Rows from block 4, named by matrix and row number. Rows with one number belong to one channel. Each number is 50 + 15 x the weight over its row's rms, rounded and kept within 0 to 99. All counts start at 0. After the name is the row's rms in percent of the matrix's.
# convs1: first pointwise conv (model.blocks.4.convs.1.weight, 192x192x1x1), inputs 0-95
# convs3: second pointwise conv (model.blocks.4.convs.3.weight, 192x192x1x1, transposed), outputs 0-95
convs1.82 107:52 29 32 65 56 81 56 59 61 50 47 52 65 50 45 44 80 39 51 49 65 47 52 44 57 37 55 17 42 44 73 60 43 31 68 23 55 52 69 61 62 27 52 37 33 68 64 52 48 41 47 51 60 73 66 30 47 21 39 52 25 70 43 68 35 42 36 54 33 40 53 62 56 60 40 41 72 75 48 48 67 59 75 82 37 99 56 59 50 24 61 37 40 32 41 68
convs3.82 100:41 54 54 56 75 54 59 48 70 28 58 67 60 37 44 31 99 69 58 54 40 59 43 40 52 43 42 49 20 53 51 52 44 66 54 38 52 82 53 24 55 34 26 74 49 45 55 38 44 30 51 55 29 52 73 60 47 64 72 78 40 39 39 34 58 43 57 41 36 47 51 57 29 57 94 66 41 62 38 44 40 62 28 45 46 64 59 47 64 44 36 37 46 44 21 47
convs1.83 094:53 47 15 47 41 49 51 34 53 38 47 52 52 42 63 48 33 15 65 35 48 56 50 49 58 38 39 43 46 40 46 52 54 30 67 69 55 60 48 59 45 36 45 54 00 44 39 39 33 41 99 37 67 66 34 52 31 56 46 40 60 56 57 30 37 51 43 58 57 59 51 18 46 62 61 37 40 58 30 61 47 47 36 53 49 44 12 63 58 40 62 53 55 30 54 51
convs3.83 106:32 19 37 30 60 67 34 56 59 47 44 48 29 55 36 67 50 62 46 50 30 46 40 81 30 55 47 52 45 36 43 55 35 42 44 27 46 55 55 21 60 58 50 46 31 66 46 52 56 41 48 52 99 56 60 43 75 68 31 40 45 48 50 34 51 42 49 28 68 45 66 40 45 51 41 65 40 28 49 55 56 60 64 49 35 62 25 76 40 64 49 43 28 54 60 52
convs1.84 100:55 48 48 41 61 54 52 33 52 50 34 15 69 66 45 54 83 53 62 43 61 41 26 57 82 57 47 45 39 41 43 40 29 65 50 40 60 52 68 60 45 22 49 59 49 52 77 57 65 85 50 65 48 36 44 32 66 64 25 40 26 25 45 79 55 77 50 44 61 34 69 57 32 76 23 29 25 55 40 69 43 47 39 30 50 61 39 48 70 83 44 30 55 43 61 26
convs3.84 094:68 41 27 40 49 76 29 72 61 55 67 59 37 13 63 51 60 63 57 34 41 40 48 59 56 35 43 14 44 32 40 52 61 42 55 39 41 42 69 43 53 58 52 37 57 31 55 28 72 48 50 11 58 53 40 34 29 51 56 50 59 55 55 69 49 18 43 56 48 34 48 37 44 51 76 56 24 52 66 45 51 43 47 47 36 82 66 15 76 49 20 52 59 70 47 55
convs1.85 109:44 70 63 48 69 35 34 58 24 23 47 60 36 38 46 62 77 68 25 23 55 60 48 80 33 38 57 63 35 48 39 56 54 78 59 58 50 57 53 59 53 33 62 55 33 55 27 21 54 59 63 49 45 49 54 52 85 49 32 24 77 44 83 43 52 49 58 79 41 47 58 44 71 76 55 60 39 47 51 39 30 27 47 59 57 68 31 36 50 50 39 32 67 42 59 39
convs3.85 102:61 49 38 26 45 47 29 19 59 41 77 72 50 29 59 25 15 47 17 55 50 53 42 62 47 38 49 58 53 45 42 76 30 61 40 65 80 47 55 43 44 44 66 33 14 42 52 34 52 18 45 33 71 59 49 67 65 45 46 43 78 33 56 33 68 55 62 49 43 29 61 54 51 63 74 29 72 42 32 53 45 48 22 64 47 57 71 65 71 42 43 51 37 66 41 66
convs1.86 107:17 71 64 50 37 56 21 38 64 42 58 56 48 64 52 43 34 57 52 44 61 82 85 58 48 51 52 40 48 19 71 32 48 36 61 49 70 57 76 61 68 48 30 27 55 70 48 09 53 45 52 42 18 36 46 20 58 33 59 52 37 83 23 44 46 35 61 51 50 48 64 36 47 65 42 50 55 71 37 32 74 47 39 53 60 67 70 61 57 22 44 61 60 57 42 46
convs3.86 119:56 17 53 68 39 63 51 53 60 29 68 80 20 60 53 74 56 51 41 37 66 36 56 42 26 43 41 57 62 50 70 61 49 48 42 50 33 33 77 38 53 45 79 43 45 57 86 55 50 54 42 53 63 73 50 77 56 47 60 80 69 51 70 35 33 39 58 50 44 55 46 56 46 47 83 22 45 31 55 58 40 39 46 37 38 49 56 32 25 04 67 41 50 24 51 53
convs1.87 105:66 32 35 38 52 53 33 45 47 50 30 12 70 51 63 79 62 47 58 50 39 43 63 84 46 33 68 48 59 45 57 34 45 29 12 36 76 44 55 55 16 79 60 40 51 51 46 47 26 43 63 48 60 38 47 42 80 51 42 39 56 73 45 54 46 52 69 50 66 52 70 58 57 31 35 37 59 44 41 53 37 54 69 44 39 40 37 12 58 43 68 59 35 33 62 47
convs3.87 106:74 37 46 66 47 43 71 67 37 59 31 73 54 68 37 30 29 21 52 41 53 41 51 66 68 62 11 31 47 45 57 34 59 50 93 40 68 60 58 56 56 26 60 57 55 46 63 22 48 72 61 55 44 48 36 53 52 50 35 51 43 41 49 52 51 80 72 66 59 62 39 44 33 42 44 39 48 65 53 67 68 59 59 38 49 69 39 46 51 53 46 43 26 69 55 40
convs1.88 107:36 60 33 81 48 52 39 58 41 48 52 21 22 62 50 86 62 39 58 67 61 48 23 57 44 50 26 04 31 55 54 46 50 23 34 44 54 53 17 39 19 41 53 44 77 69 38 37 57 57 43 66 46 66 35 44 66 63 57 54 46 32 24 41 69 48 55 45 69 47 62 59 95 37 32 49 49 69 64 58 42 70 56 39 50 34 32 65 57 57 71 36 62 39 62 33
convs3.88 101:50 59 25 71 25 57 74 61 48 57 46 36 53 60 64 49 41 58 58 37 37 77 53 57 47 46 52 44 56 40 28 72 23 42 61 28 55 22 43 25 72 55 61 64 50 40 24 64 50 47 53 57 61 64 56 25 68 32 64 42 38 73 71 44 56 12 49 63 56 40 46 46 45 58 20 52 22 00 56 66 53 52 49 57 49 14 51 40 61 56 59 82 48 32 59 47
convs1.89 112:66 53 51 31 36 42 51 40 45 33 50 70 33 53 39 43 33 60 42 44 58 88 80 52 45 39 49 31 28 54 16 47 46 49 36 47 20 16 63 58 69 65 63 69 60 30 50 66 87 52 61 53 39 48 48 45 53 56 63 72 54 50 44 61 37 55 40 59 34 78 48 57 71 37 40 71 78 76 37 82 53 45 40 43 88 61 60 48 49 51 46 48 55 45 57 55
convs3.89 104:61 45 37 76 41 78 64 59 57 30 57 36 34 51 31 56 45 47 61 51 45 51 47 50 47 70 29 39 38 33 58 52 58 41 53 66 56 62 45 21 70 33 77 57 39 37 71 73 48 20 43 48 45 47 62 61 45 52 38 42 52 59 42 66 76 40 77 57 40 60 61 57 48 67 48 63 27 38 71 29 55 45 35 50 46 40 45 86 77 59 19 53 25 55 30 74
convs1.90 111:69 53 59 35 37 36 53 64 36 63 49 51 38 54 39 42 64 44 46 48 55 57 98 66 47 22 74 62 62 08 40 38 51 34 54 22 39 62 62 51 55 13 32 24 36 33 51 42 19 46 47 49 40 31 37 66 33 61 38 59 47 57 45 53 38 29 67 56 51 55 43 25 48 68 41 59 74 25 68 68 61 82 68 56 34 41 33 41 23 28 03 44 56 35 49 59
convs3.90 114:71 47 49 27 51 56 38 79 61 50 31 35 33 71 69 60 78 57 63 40 49 51 43 58 26 46 46 28 61 21 77 47 65 39 46 41 43 48 58 52 49 41 59 50 37 69 48 58 27 64 41 62 37 36 49 53 55 38 57 65 52 24 65 55 62 41 37 50 56 29 54 61 32 39 65 28 60 51 35 58 58 07 52 53 79 55 51 51 07 54 44 41 37 63 43 35
convs1.91 085:11 44 53 81 54 26 56 28 51 40 25 68 38 48 32 51 64 50 38 52 48 16 32 37 52 50 42 64 69 81 43 42 46 65 64 21 42 54 48 43 42 46 69 63 24 36 59 86 58 36 49 65 57 37 40 65 19 45 55 43 48 36 56 41 37 20 53 77 50 43 55 47 43 59 51 26 33 38 46 48 48 41 48 36 31 65 29 38 38 38 50 68 37 65 37 55
convs3.91 083:45 64 62 54 43 70 30 55 41 21 71 54 52 46 34 45 46 46 43 32 22 62 51 41 44 16 50 54 77 58 56 32 65 48 41 58 28 16 46 63 59 28 48 41 74 65 32 56 55 30 45 46 62 54 51 40 32 59 63 51 41 76 50 49 37 18 64 58 29 67 49 44 42 13 66 70 62 34 47 50 27 84 54 62 72 39 30 50 33 33 36 42 50 39 56 60
convs1.92 091:68 40 53 71 55 56 41 74 65 54 54 32 51 68 54 69 70 45 43 54 61 20 71 46 38 49 61 43 67 56 40 54 55 70 62 70 57 71 57 48 43 87 42 19 51 57 40 40 59 48 69 35 73 25 23 26 35 36 67 50 55 27 33 39 30 60 61 46 62 41 45 55 59 49 35 33 28 40 31 64 26 50 50 62 47 40 61 52 51 42 50 46 55 64 53 48
convs3.92 093:39 40 39 54 43 76 54 54 58 31 68 44 44 38 61 58 43 44 70 82 39 42 29 67 46 52 46 56 51 20 63 46 89 49 56 35 53 62 58 69 32 52 47 42 53 53 76 38 33 56 74 13 45 63 52 73 64 47 41 47 65 35 78 47 62 48 68 55 55 56 45 43 37 53 31 72 39 37 31 42 69 46 44 62 86 44 47 69 76 70 63 37 44 79 77 08
convs1.93 080:56 48 47 47 51 26 56 53 53 36 44 44 37 46 42 59 66 37 48 54 27 13 55 37 44 57 34 66 30 63 59 50 48 27 34 49 75 37 60 55 63 45 73 43 49 40 57 56 88 45 66 58 52 82 66 42 21 38 50 64 33 67 23 58 61 48 74 46 22 67 55 41 75 62 32 39 38 40 59 51 63 44 47 20 46 60 62 54 33 43 48 46 44 60 52 63
convs3.93 079:49 47 59 54 48 46 75 44 36 42 27 49 56 64 60 43 68 59 59 68 60 36 55 46 30 52 44 43 60 40 59 34 49 47 58 40 29 22 40 62 62 77 36 39 18 13 70 37 78 49 64 49 53 52 41 15 53 52 32 50 16 18 70 63 56 36 77 57 35 50 54 34 55 40 38 56 46 71 40 35 54 56 40 37 59 49 71 72 57 52 44 11 57 29 37 38
convs1.94 097:57 33 36 53 59 71 59 69 59 35 49 50 29 53 59 90 55 63 54 60 60 50 25 51 60 41 45 37 57 71 38 49 38 56 18 61 65 70 37 52 30 60 67 66 59 29 42 50 22 45 39 46 60 69 45 51 39 28 63 12 72 55 51 60 51 66 39 49 58 45 85 18 32 23 69 47 42 47 30 75 59 39 33 45 48 58 35 26 76 41 74 58 38 65 43 29
convs3.94 101:54 34 30 46 68 52 49 66 63 49 66 34 44 55 22 46 69 57 37 30 58 80 68 51 38 39 62 48 61 37 57 46 27 27 63 29 79 26 38 52 39 53 59 33 61 37 60 50 58 31 63 33 37 46 66 67 49 17 83 24 77 48 58 59 39 35 28 54 56 42 55 66 54 30 35 70 34 49 41 68 40 73 46 62 39 48 68 45 82 40 32 36 58 56 57 68
convs1.95 099:28 56 36 98 56 43 43 74 59 36 54 55 57 48 51 57 17 52 55 23 66 54 43 64 39 49 62 62 57 48 08 54 53 55 63 53 72 47 44 69 56 51 40 36 63 56 51 35 52 48 41 29 65 14 28 38 48 67 63 24 48 35 65 63 62 26 59 63 34 64 38 28 73 65 66 45 53 29 58 51 55 22 43 59 58 73 58 40 36 60 58 29 52 73 42 39
convs3.95 098:48 25 67 65 37 69 61 55 55 67 46 40 35 44 35 44 43 33 62 55 51 46 13 40 58 43 62 35 41 37 59 60 42 44 40 49 45 77 47 68 61 23 47 52 63 38 65 48 45 43 43 55 47 56 81 73 79 22 52 64 24 41 31 27 75 71 41 52 67 60 49 52 67 55 55 76 33 02 31 57 63 67 68 41 28 43 43 64 22 35 64 48 42 20 30 74
convs1.96 099:85 57 32 59 82 59 45 29 47 49 57 80 55 55 59 80 61 54 53 43 39 46 47 70 61 34 60 59 69 29 40 38 74 50 48 50 57 52 76 56 37 32 41 39 30 59 46 75 72 48 58 55 28 50 43 67 39 39 40 63 30 67 44 54 50 58 54 38 32 69 43 17 49 58 58 52 28 62 70 71 08 27 59 16 56 42 47 48 45 02 52 61 70 54 39 43
convs3.96 105:37 75 48 57 27 44 37 59 56 27 38 59 63 21 43 32 75 53 54 25 32 63 55 66 59 45 49 55 80 61 29 44 50 50 57 14 41 53 58 59 60 56 39 42 25 77 67 45 49 45 55 49 41 61 66 64 62 62 55 44 57 68 53 55 40 61 55 25 33 36 38 62 23 47 62 45 47 51 53 31 62 44 43 33 37 66 61 50 49 67 62 58 49 57 62 51
convs1.97 099:43 76 64 63 38 17 65 60 40 27 64 69 76 69 39 58 52 57 63 44 74 66 49 62 63 65 39 70 46 66 46 46 33 52 43 44 68 48 46 72 41 51 45 60 58 59 31 49 66 53 48 41 57 46 40 33 52 52 62 35 58 74 53 37 63 66 68 46 11 64 56 41 71 27 72 81 40 58 42 11 66 51 49 30 45 50 36 30 32 56 44 53 48 65 63 57
convs3.97 092:48 54 38 48 41 59 71 56 53 54 29 34 69 46 43 53 43 59 42 48 30 41 48 29 50 35 45 49 68 43 43 47 37 49 58 69 37 27 33 58 48 56 55 46 62 46 56 60 50 75 40 44 42 77 53 31 58 78 26 65 55 50 45 34 58 61 70 52 57 57 85 67 21 36 41 63 52 74 31 21 58 64 63 66 06 69 40 53 64 60 91 29 47 52 48 66
convs1.98 100:74 61 64 34 64 73 37 35 62 51 53 57 47 43 37 42 53 61 81 42 25 27 38 67 63 36 70 56 62 47 30 37 52 46 51 58 47 64 53 65 14 51 69 86 21 48 47 27 37 51 42 56 71 65 42 56 73 70 66 46 69 34 52 37 51 46 39 47 55 64 54 54 48 11 42 39 50 45 41 59 31 33 42 42 51 48 29 28 57 54 43 37 67 30 62 50
convs3.98 104:53 51 73 44 63 73 60 59 31 47 59 58 38 45 70 78 30 79 44 56 46 30 37 62 59 32 99 17 42 39 55 48 52 48 30 34 56 27 39 36 53 43 59 62 58 55 63 64 73 70 42 64 68 39 47 76 42 57 81 62 42 69 44 66 55 58 30 14 73 65 61 54 40 79 41 36 57 87 67 47 66 55 60 45 55 44 65 40 39 42 50 42 29 50 28 41
convs1.99 102:50 42 40 44 36 45 41 32 28 43 49 39 48 56 42 32 54 48 57 35 67 33 56 44 58 44 33 42 42 46 31 53 32 41 74 37 58 35 53 72 51 52 82 55 35 44 43 53 37 44 67 61 45 39 37 55 43 57 38 56 61 63 54 70 62 49 33 71 81 73 25 81 52 85 68 94 44 28 48 24 59 45 37 40 68 39 48 66 41 50 40 55 67 27 71 61
convs3.99 090:54 44 57 99 63 46 23 37 49 51 40 34 34 36 51 61 77 56 39 24 90 60 47 65 35 75 42 68 60 83 52 68 53 35 47 37 49 67 52 77 25 53 61 54 53 47 51 46 52 75 48 32 30 30 56 55 58 64 48 46 37 49 53 24 81 42 82 62 56 67 46 64 61 35 49 49 29 48 40 63 69 29 25 25 56 60 55 83 80 72 41 56 60 67 57 33
convs1.100 116:21 56 48 18 27 56 28 37 32 23 38 40 42 54 51 83 66 56 42 58 35 45 07 66 48 35 90 73 48 33 31 59 51 42 41 51 58 47 54 75 47 22 44 57 30 57 68 15 43 35 23 28 08 63 50 58 57 53 54 70 52 25 83 62 47 64 70 46 51 67 56 59 60 47 52 41 33 54 43 29 42 39 32 53 59 62 55 54 50 27 30 25 59 57 72 32
convs3.100 113:36 52 28 41 79 48 27 16 43 41 53 27 42 37 47 59 77 38 56 50 70 80 64 50 31 50 49 51 26 56 83 68 33 34 49 14 42 31 54 48 44 40 57 46 68 55 14 24 70 80 57 45 27 43 37 44 43 35 47 59 55 32 70 40 56 29 50 54 50 66 52 45 48 39 67 39 73 22 34 53 62 54 35 51 65 53 73 47 89 49 55 41 45 42 82 56
convs1.101 107:50 14 72 30 52 58 52 52 37 54 45 59 50 32 56 49 65 37 46 43 56 53 59 39 48 46 54 69 69 23 53 55 69 38 39 48 36 54 70 70 54 46 51 57 63 54 75 51 60 53 48 52 33 32 65 55 90 49 34 63 67 72 63 31 28 51 33 70 66 36 53 58 62 66 18 70 31 31 39 52 54 25 23 49 59 52 77 32 57 45 28 57 45 40 59 33
convs3.101 105:58 51 53 59 40 43 43 33 55 37 50 46 78 62 62 57 67 52 79 54 49 43 40 58 58 35 53 41 96 56 58 59 58 60 30 54 80 50 45 46 39 87 72 21 50 65 60 69 35 49 75 52 51 38 32 53 67 77 53 55 52 74 58 67 46 51 61 37 47 52 46 78 43 48 57 70 26 63 41 54 68 30 57 34 46 64 70 56 07 81 56 44 65 62 43 41
convs1.102 105:68 67 51 40 38 60 53 60 38 35 77 83 42 46 35 59 61 42 61 44 26 81 32 33 37 38 49 45 77 53 62 45 54 55 35 59 43 39 61 72 43 29 15 41 27 69 52 44 35 45 62 47 99 33 54 56 41 60 49 75 67 61 30 78 62 45 72 28 32 58 52 78 51 50 57 65 57 62 31 20 59 41 41 48 44 57 21 65 52 57 37 39 66 50 52 39
convs3.102 111:79 42 68 53 33 48 54 71 58 71 51 61 27 36 62 73 21 68 38 55 57 55 47 55 50 73 42 52 57 52 44 64 38 64 41 48 17 52 79 67 79 56 49 73 63 19 32 35 45 72 38 31 46 71 59 67 64 37 81 48 50 49 55 56 50 44 36 42 44 54 41 53 55 38 21 66 69 75 21 31 66 57 52 48 52 58 60 81 38 59 69 49 54 44 45 38
convs1.103 102:57 45 50 42 56 35 69 65 73 34 23 70 50 08 65 49 31 58 55 72 41 21 34 58 35 56 56 47 75 44 55 36 55 66 64 58 77 48 25 49 61 46 64 55 77 64 19 52 78 69 59 61 31 57 52 29 59 46 46 17 47 45 20 63 53 68 30 41 68 59 53 13 57 58 49 44 59 52 47 66 73 44 51 58 42 69 40 32 39 23 56 54 45 70 45 37
convs3.103 107:49 44 69 48 64 50 40 48 44 54 43 34 36 45 68 23 55 64 62 59 09 70 50 58 61 49 55 43 60 57 78 73 61 23 63 52 35 65 43 46 37 47 42 55 61 73 50 60 14 23 36 66 29 59 65 36 59 56 43 27 46 25 46 44 65 51 49 58 73 65 36 65 50 59 30 62 68 46 50 62 65 47 36 07 66 57 53 46 74 59 58 61 42 38 38 21
convs1.104 090:61 34 38 51 38 61 47 58 50 44 74 48 40 37 48 49 68 42 61 55 54 45 65 42 45 47 50 70 12 43 42 52 73 61 60 43 52 47 67 42 45 52 74 40 31 32 31 62 77 44 39 53 69 31 57 65 65 51 47 17 15 54 53 44 81 49 60 99 69 56 52 52 18 48 46 48 36 40 40 70 43 54 82 59 39 52 25 46 65 77 15 45 61 81 26 29
convs3.104 097:76 42 41 81 33 76 36 45 64 46 49 51 44 56 38 25 70 37 80 44 64 43 52 86 42 40 22 44 41 33 62 53 57 36 52 25 66 66 12 53 34 47 59 50 66 67 47 43 31 47 59 39 56 44 31 53 37 50 34 39 52 46 45 38 48 59 52 71 56 72 38 57 80 34 53 46 59 88 47 62 37 50 59 64 37 40 52 46 86 69 67 58 62 42 43 72
convs1.105 089:76 38 44 20 35 48 26 50 30 59 28 39 39 63 49 43 64 43 59 50 04 58 55 41 80 48 39 46 63 59 70 95 66 39 13 35 41 76 52 43 73 37 51 50 46 53 59 59 56 70 45 57 50 54 48 55 49 53 50 84 50 84 53 34 45 51 57 71 45 56 42 43 43 38 27 43 41 45 54 66 63 41 46 67 49 26 92 60 67 55 60 47 46 20 48 48
convs3.105 089:45 48 66 56 20 52 47 48 61 57 60 50 49 39 43 23 41 56 41 48 67 48 62 42 65 83 59 52 29 00 43 50 44 62 43 65 63 40 57 61 60 56 43 73 62 60 64 58 65 35 47 48 36 50 37 50 43 76 63 65 91 57 57 52 18 57 45 93 58 48 31 41 51 56 34 59 35 46 29 47 50 51 54 50 70 29 48 50 58 33 31 37 62 91 48 53
convs1.106 101:46 68 78 71 69 31 34 55 38 39 54 41 57 57 47 52 68 56 58 62 49 69 46 53 50 62 38 52 49 66 60 52 52 42 72 51 50 40 55 48 62 38 31 66 43 72 37 72 29 82 68 47 53 66 52 75 30 65 39 56 76 50 63 61 46 64 17 78 40 40 28 48 52 64 46 44 47 65 47 52 63 57 35 52 23 44 47 50 49 47 43 37 62 43 49 60
convs3.106 092:77 23 79 67 54 42 46 57 57 29 60 46 54 63 91 67 38 51 55 55 49 31 40 52 63 53 46 59 58 32 75 44 62 63 66 41 55 43 71 45 47 42 57 62 57 16 35 39 61 44 41 51 52 52 31 43 49 33 43 59 39 38 29 43 56 35 50 63 61 79 68 81 63 51 38 40 40 64 66 46 49 70 74 74 24 32 53 24 99 54 41 62 49 57 55 16
convs1.107 110:16 60 49 45 64 28 66 56 59 32 77 34 46 42 41 64 68 59 66 47 39 45 48 55 54 35 23 36 75 25 40 39 39 37 49 30 30 64 72 51 47 55 65 54 45 71 35 48 33 36 74 51 07 44 47 32 61 64 30 59 63 43 48 55 39 46 53 36 43 41 69 31 63 48 64 59 65 04 60 55 46 60 43 41 73 66 42 25 57 20 28 41 51 69 43 54
convs3.107 111:64 61 60 82 55 52 43 26 47 42 55 42 49 42 56 60 31 54 63 34 56 47 47 49 61 64 29 48 58 66 47 78 56 77 68 13 42 56 73 68 48 43 63 53 35 54 50 48 49 42 60 56 74 48 84 91 59 14 15 40 57 74 36 54 60 68 46 40 62 51 44 52 17 53 69 56 39 44 51 52 46 58 31 44 36 45 34 73 48 62 50 52 51 36 76 36
convs1.108 097:56 50 52 61 56 60 53 43 58 55 45 56 77 50 40 55 49 34 99 50 42 54 36 45 49 44 69 55 47 86 75 85 32 63 66 55 53 36 46 32 48 33 68 52 35 43 45 64 33 89 60 55 67 68 41 46 27 63 27 49 52 49 39 50 53 73 52 12 41 56 80 51 42 44 63 63 41 39 38 64 50 93 31 40 54 32 37 51 39 41 56 47 60 61 33 52
convs3.108 099:29 49 50 39 28 51 39 63 50 45 63 67 67 58 62 48 59 42 35 47 60 46 32 54 43 53 67 57 68 18 67 50 28 64 49 78 35 70 36 55 51 74 45 81 36 43 68 47 46 62 53 36 50 55 58 14 47 68 36 38 35 44 41 61 52 54 35 84 70 40 46 44 68 67 26 38 57 49 88 31 63 25 48 62 44 50 79 39 71 49 55 40 44 53 42 45
convs1.109 092:55 41 31 48 52 39 61 46 53 68 75 46 56 29 55 38 74 13 40 69 42 56 30 43 29 62 78 56 77 59 63 58 61 44 48 28 38 52 60 13 53 63 52 36 04 28 64 48 66 35 96 57 63 60 48 40 41 45 41 58 46 43 52 10 43 41 55 62 25 31 48 37 49 50 32 38 52 44 55 01 37 42 46 40 40 50 32 60 47 58 55 50 44 75 57 46
convs3.109 098:66 42 51 46 71 17 64 33 64 61 56 63 60 60 20 71 27 52 41 50 57 49 45 40 70 45 26 47 34 49 33 69 57 45 35 26 44 37 31 60 51 39 65 53 34 62 29 45 50 35 56 50 99 35 49 41 36 53 38 42 26 66 25 37 16 55 45 47 67 31 23 55 60 27 36 56 62 47 50 37 36 18 37 44 57 56 50 43 46 47 73 23 40 69 41 46
convs1.110 113:46 38 61 44 39 54 40 75 67 55 61 34 27 66 43 51 42 54 50 69 55 54 34 48 38 47 39 44 72 65 57 47 25 45 27 40 65 52 36 65 47 21 48 70 64 40 10 57 51 08 20 42 77 46 32 51 38 54 37 65 46 45 21 51 43 60 61 43 54 80 59 57 65 55 66 56 46 44 29 56 50 59 44 53 58 47 59 64 43 61 49 71 35 58 44 34
convs3.110 111:39 45 52 56 59 28 39 46 97 37 55 61 65 71 64 46 45 31 40 64 51 72 47 43 44 40 25 43 46 51 56 89 28 48 45 42 34 38 65 63 34 26 62 50 66 46 51 63 46 36 50 55 47 65 58 56 35 66 50 54 45 49 56 47 33 54 36 45 51 50 18 51 34 38 77 66 44 30 46 43 34 10 45 60 33 65 73 47 41 11 52 46 54 69 17 53
convs1.111 121:46 41 24 52 50 40 59 31 44 57 62 69 60 51 63 61 00 41 44 64 58 64 45 55 68 34 32 46 56 50 23 51 51 13 44 41 55 38 68 45 79 20 48 57 59 49 38 65 65 48 38 49 45 58 35 23 68 40 51 33 51 62 19 39 68 32 54 40 53 45 71 59 55 56 44 35 52 66 62 69 65 50 32 41 52 41 46 44 74 20 64 68 40 66 50 64
convs3.111 122:39 39 56 44 58 53 46 46 75 86 27 26 47 72 46 37 40 42 54 45 59 45 47 50 42 43 33 51 61 55 99 40 38 33 54 88 20 32 51 53 63 73 46 42 44 34 76 53 57 82 23 48 48 44 52 68 47 55 47 56 55 46 47 53 26 48 50 63 45 37 51 52 52 41 44 27 34 67 24 51 34 14 64 53 63 43 52 48 37 34 33 50 45 45 32 42
convs1.112 095:35 42 62 43 46 62 52 48 44 57 46 68 41 32 31 47 83 31 22 49 61 26 50 70 28 56 13 51 36 64 65 40 55 69 37 22 37 80 77 18 59 42 77 81 64 63 33 86 82 55 69 80 41 60 59 42 43 47 59 36 56 38 65 61 62 46 62 30 58 58 60 34 38 37 30 29 54 23 53 45 30 57 43 73 37 53 38 63 50 36 59 48 47 38 56 57
convs3.112 090:51 55 53 69 51 61 60 00 32 56 64 43 56 49 52 28 25 17 22 36 32 77 51 57 73 37 35 38 48 48 43 50 32 70 47 27 43 58 40 68 80 44 25 23 58 50 52 48 60 30 36 23 52 53 39 55 41 76 24 41 44 61 54 55 54 61 28 52 47 36 41 48 26 57 70 45 52 60 65 54 58 58 74 33 40 54 73 52 57 51 52 39 38 56 56 44
convs1.113 098:62 37 38 52 38 59 34 27 42 41 55 62 45 73 68 46 61 53 73 48 53 19 54 66 60 54 55 64 47 31 24 43 68 39 55 57 54 41 59 62 46 51 46 55 63 49 69 30 48 37 64 59 25 93 35 30 45 57 51 43 55 71 61 52 28 60 65 71 36 37 23 62 82 59 54 55 56 37 50 46 47 34 70 73 69 51 40 51 63 25 52 57 61 40 17 31
convs3.113 103:59 45 61 49 60 39 35 55 31 36 53 45 47 35 31 82 70 47 65 37 66 54 30 51 66 63 36 43 66 57 09 61 32 57 70 51 49 73 29 28 29 44 40 70 24 38 19 68 40 30 68 35 36 43 42 51 53 51 65 51 49 68 61 69 43 24 68 36 22 57 51 67 48 42 55 43 49 55 16 51 44 18 63 52 41 63 39 45 31 41 45 67 41 42 28 44
convs1.114 107:32 48 65 44 81 55 47 62 31 47 34 42 44 52 32 46 48 40 46 45 32 99 78 34 52 49 31 41 46 41 33 53 48 56 46 64 61 55 69 43 48 18 64 29 63 54 43 80 08 61 56 52 43 48 47 56 49 64 66 21 65 48 16 62 65 45 55 45 46 50 41 47 65 63 38 74 63 33 43 48 66 10 36 51 27 48 67 84 29 56 33 38 41 43 41 53
convs3.114 112:60 79 59 68 64 58 51 25 33 56 53 28 85 65 17 49 68 28 52 52 84 64 64 33 61 66 55 85 33 47 44 32 43 65 48 83 50 52 58 67 35 43 56 65 54 47 65 32 46 57 37 40 61 39 43 80 37 52 25 58 61 49 74 53 55 42 42 50 29 28 49 60 47 42 40 33 32 49 67 69 41 54 65 48 44 44 56 53 40 38 60 53 62 37 60 64
convs1.115 108:58 61 35 46 66 44 41 75 50 17 39 47 50 52 48 17 36 43 42 48 60 28 39 48 55 54 50 40 47 56 59 50 51 53 22 66 58 52 46 60 64 38 34 46 63 43 54 89 44 73 53 62 35 62 52 42 25 35 75 38 51 29 32 45 37 21 67 70 44 49 28 87 49 34 61 64 80 61 17 53 58 72 38 59 53 36 33 47 64 21 50 52 43 54 53 45
convs3.115 107:60 53 51 81 45 34 49 46 26 55 25 52 36 56 41 61 55 67 58 61 40 55 48 70 66 27 66 45 54 52 74 61 62 87 72 56 78 41 41 56 67 71 52 60 42 40 48 53 40 43 62 51 53 50 69 54 55 56 40 30 64 49 60 63 17 49 43 65 55 45 60 51 22 52 66 37 42 58 75 65 48 40 38 71 16 38 47 42 11 46 61 46 49 31 49 63
convs1.116 104:52 68 17 39 71 69 67 39 49 48 40 50 33 40 44 29 74 54 24 25 46 37 51 64 17 60 30 79 16 53 38 49 44 57 47 56 46 31 47 59 55 50 41 53 66 60 54 53 72 50 41 63 49 68 59 43 51 64 42 55 61 40 56 29 49 43 53 46 67 40 35 35 34 35 32 23 63 72 65 65 50 64 39 42 38 44 27 42 58 27 62 47 34 67 44 62
convs3.116 105:75 53 57 38 44 66 50 64 35 34 33 98 55 96 50 57 53 68 51 59 28 58 50 21 45 48 54 34 61 63 55 55 72 79 24 79 59 25 56 61 58 46 73 29 45 33 43 45 57 36 68 69 28 56 63 87 08 60 56 51 54 42 39 54 54 47 61 34 42 57 57 39 81 40 52 72 66 52 66 35 69 55 42 45 62 51 55 50 67 35 45 62 48 41 35 34
convs1.117 106:56 42 78 63 13 47 66 88 56 45 53 37 38 56 62 36 36 26 47 38 49 26 32 46 30 55 58 65 47 57 55 44 43 56 43 44 58 68 52 37 37 71 35 69 73 61 58 52 17 59 72 50 44 65 51 36 41 53 49 47 59 62 48 44 65 62 43 57 60 64 58 49 51 62 53 76 59 65 23 40 91 65 69 48 50 43 68 60 19 89 53 42 47 76 49 56
convs3.117 114:55 75 64 47 60 40 47 47 71 54 30 31 46 68 54 27 56 67 54 37 40 24 53 61 64 27 31 44 50 51 52 35 53 45 57 45 47 57 39 81 60 38 89 44 48 38 33 52 51 71 42 64 60 59 29 52 47 32 45 34 54 36 63 44 30 60 24 28 43 35 33 36 42 49 72 30 36 37 32 52 51 19 44 46 55 39 42 42 69 30 30 31 50 39 45 55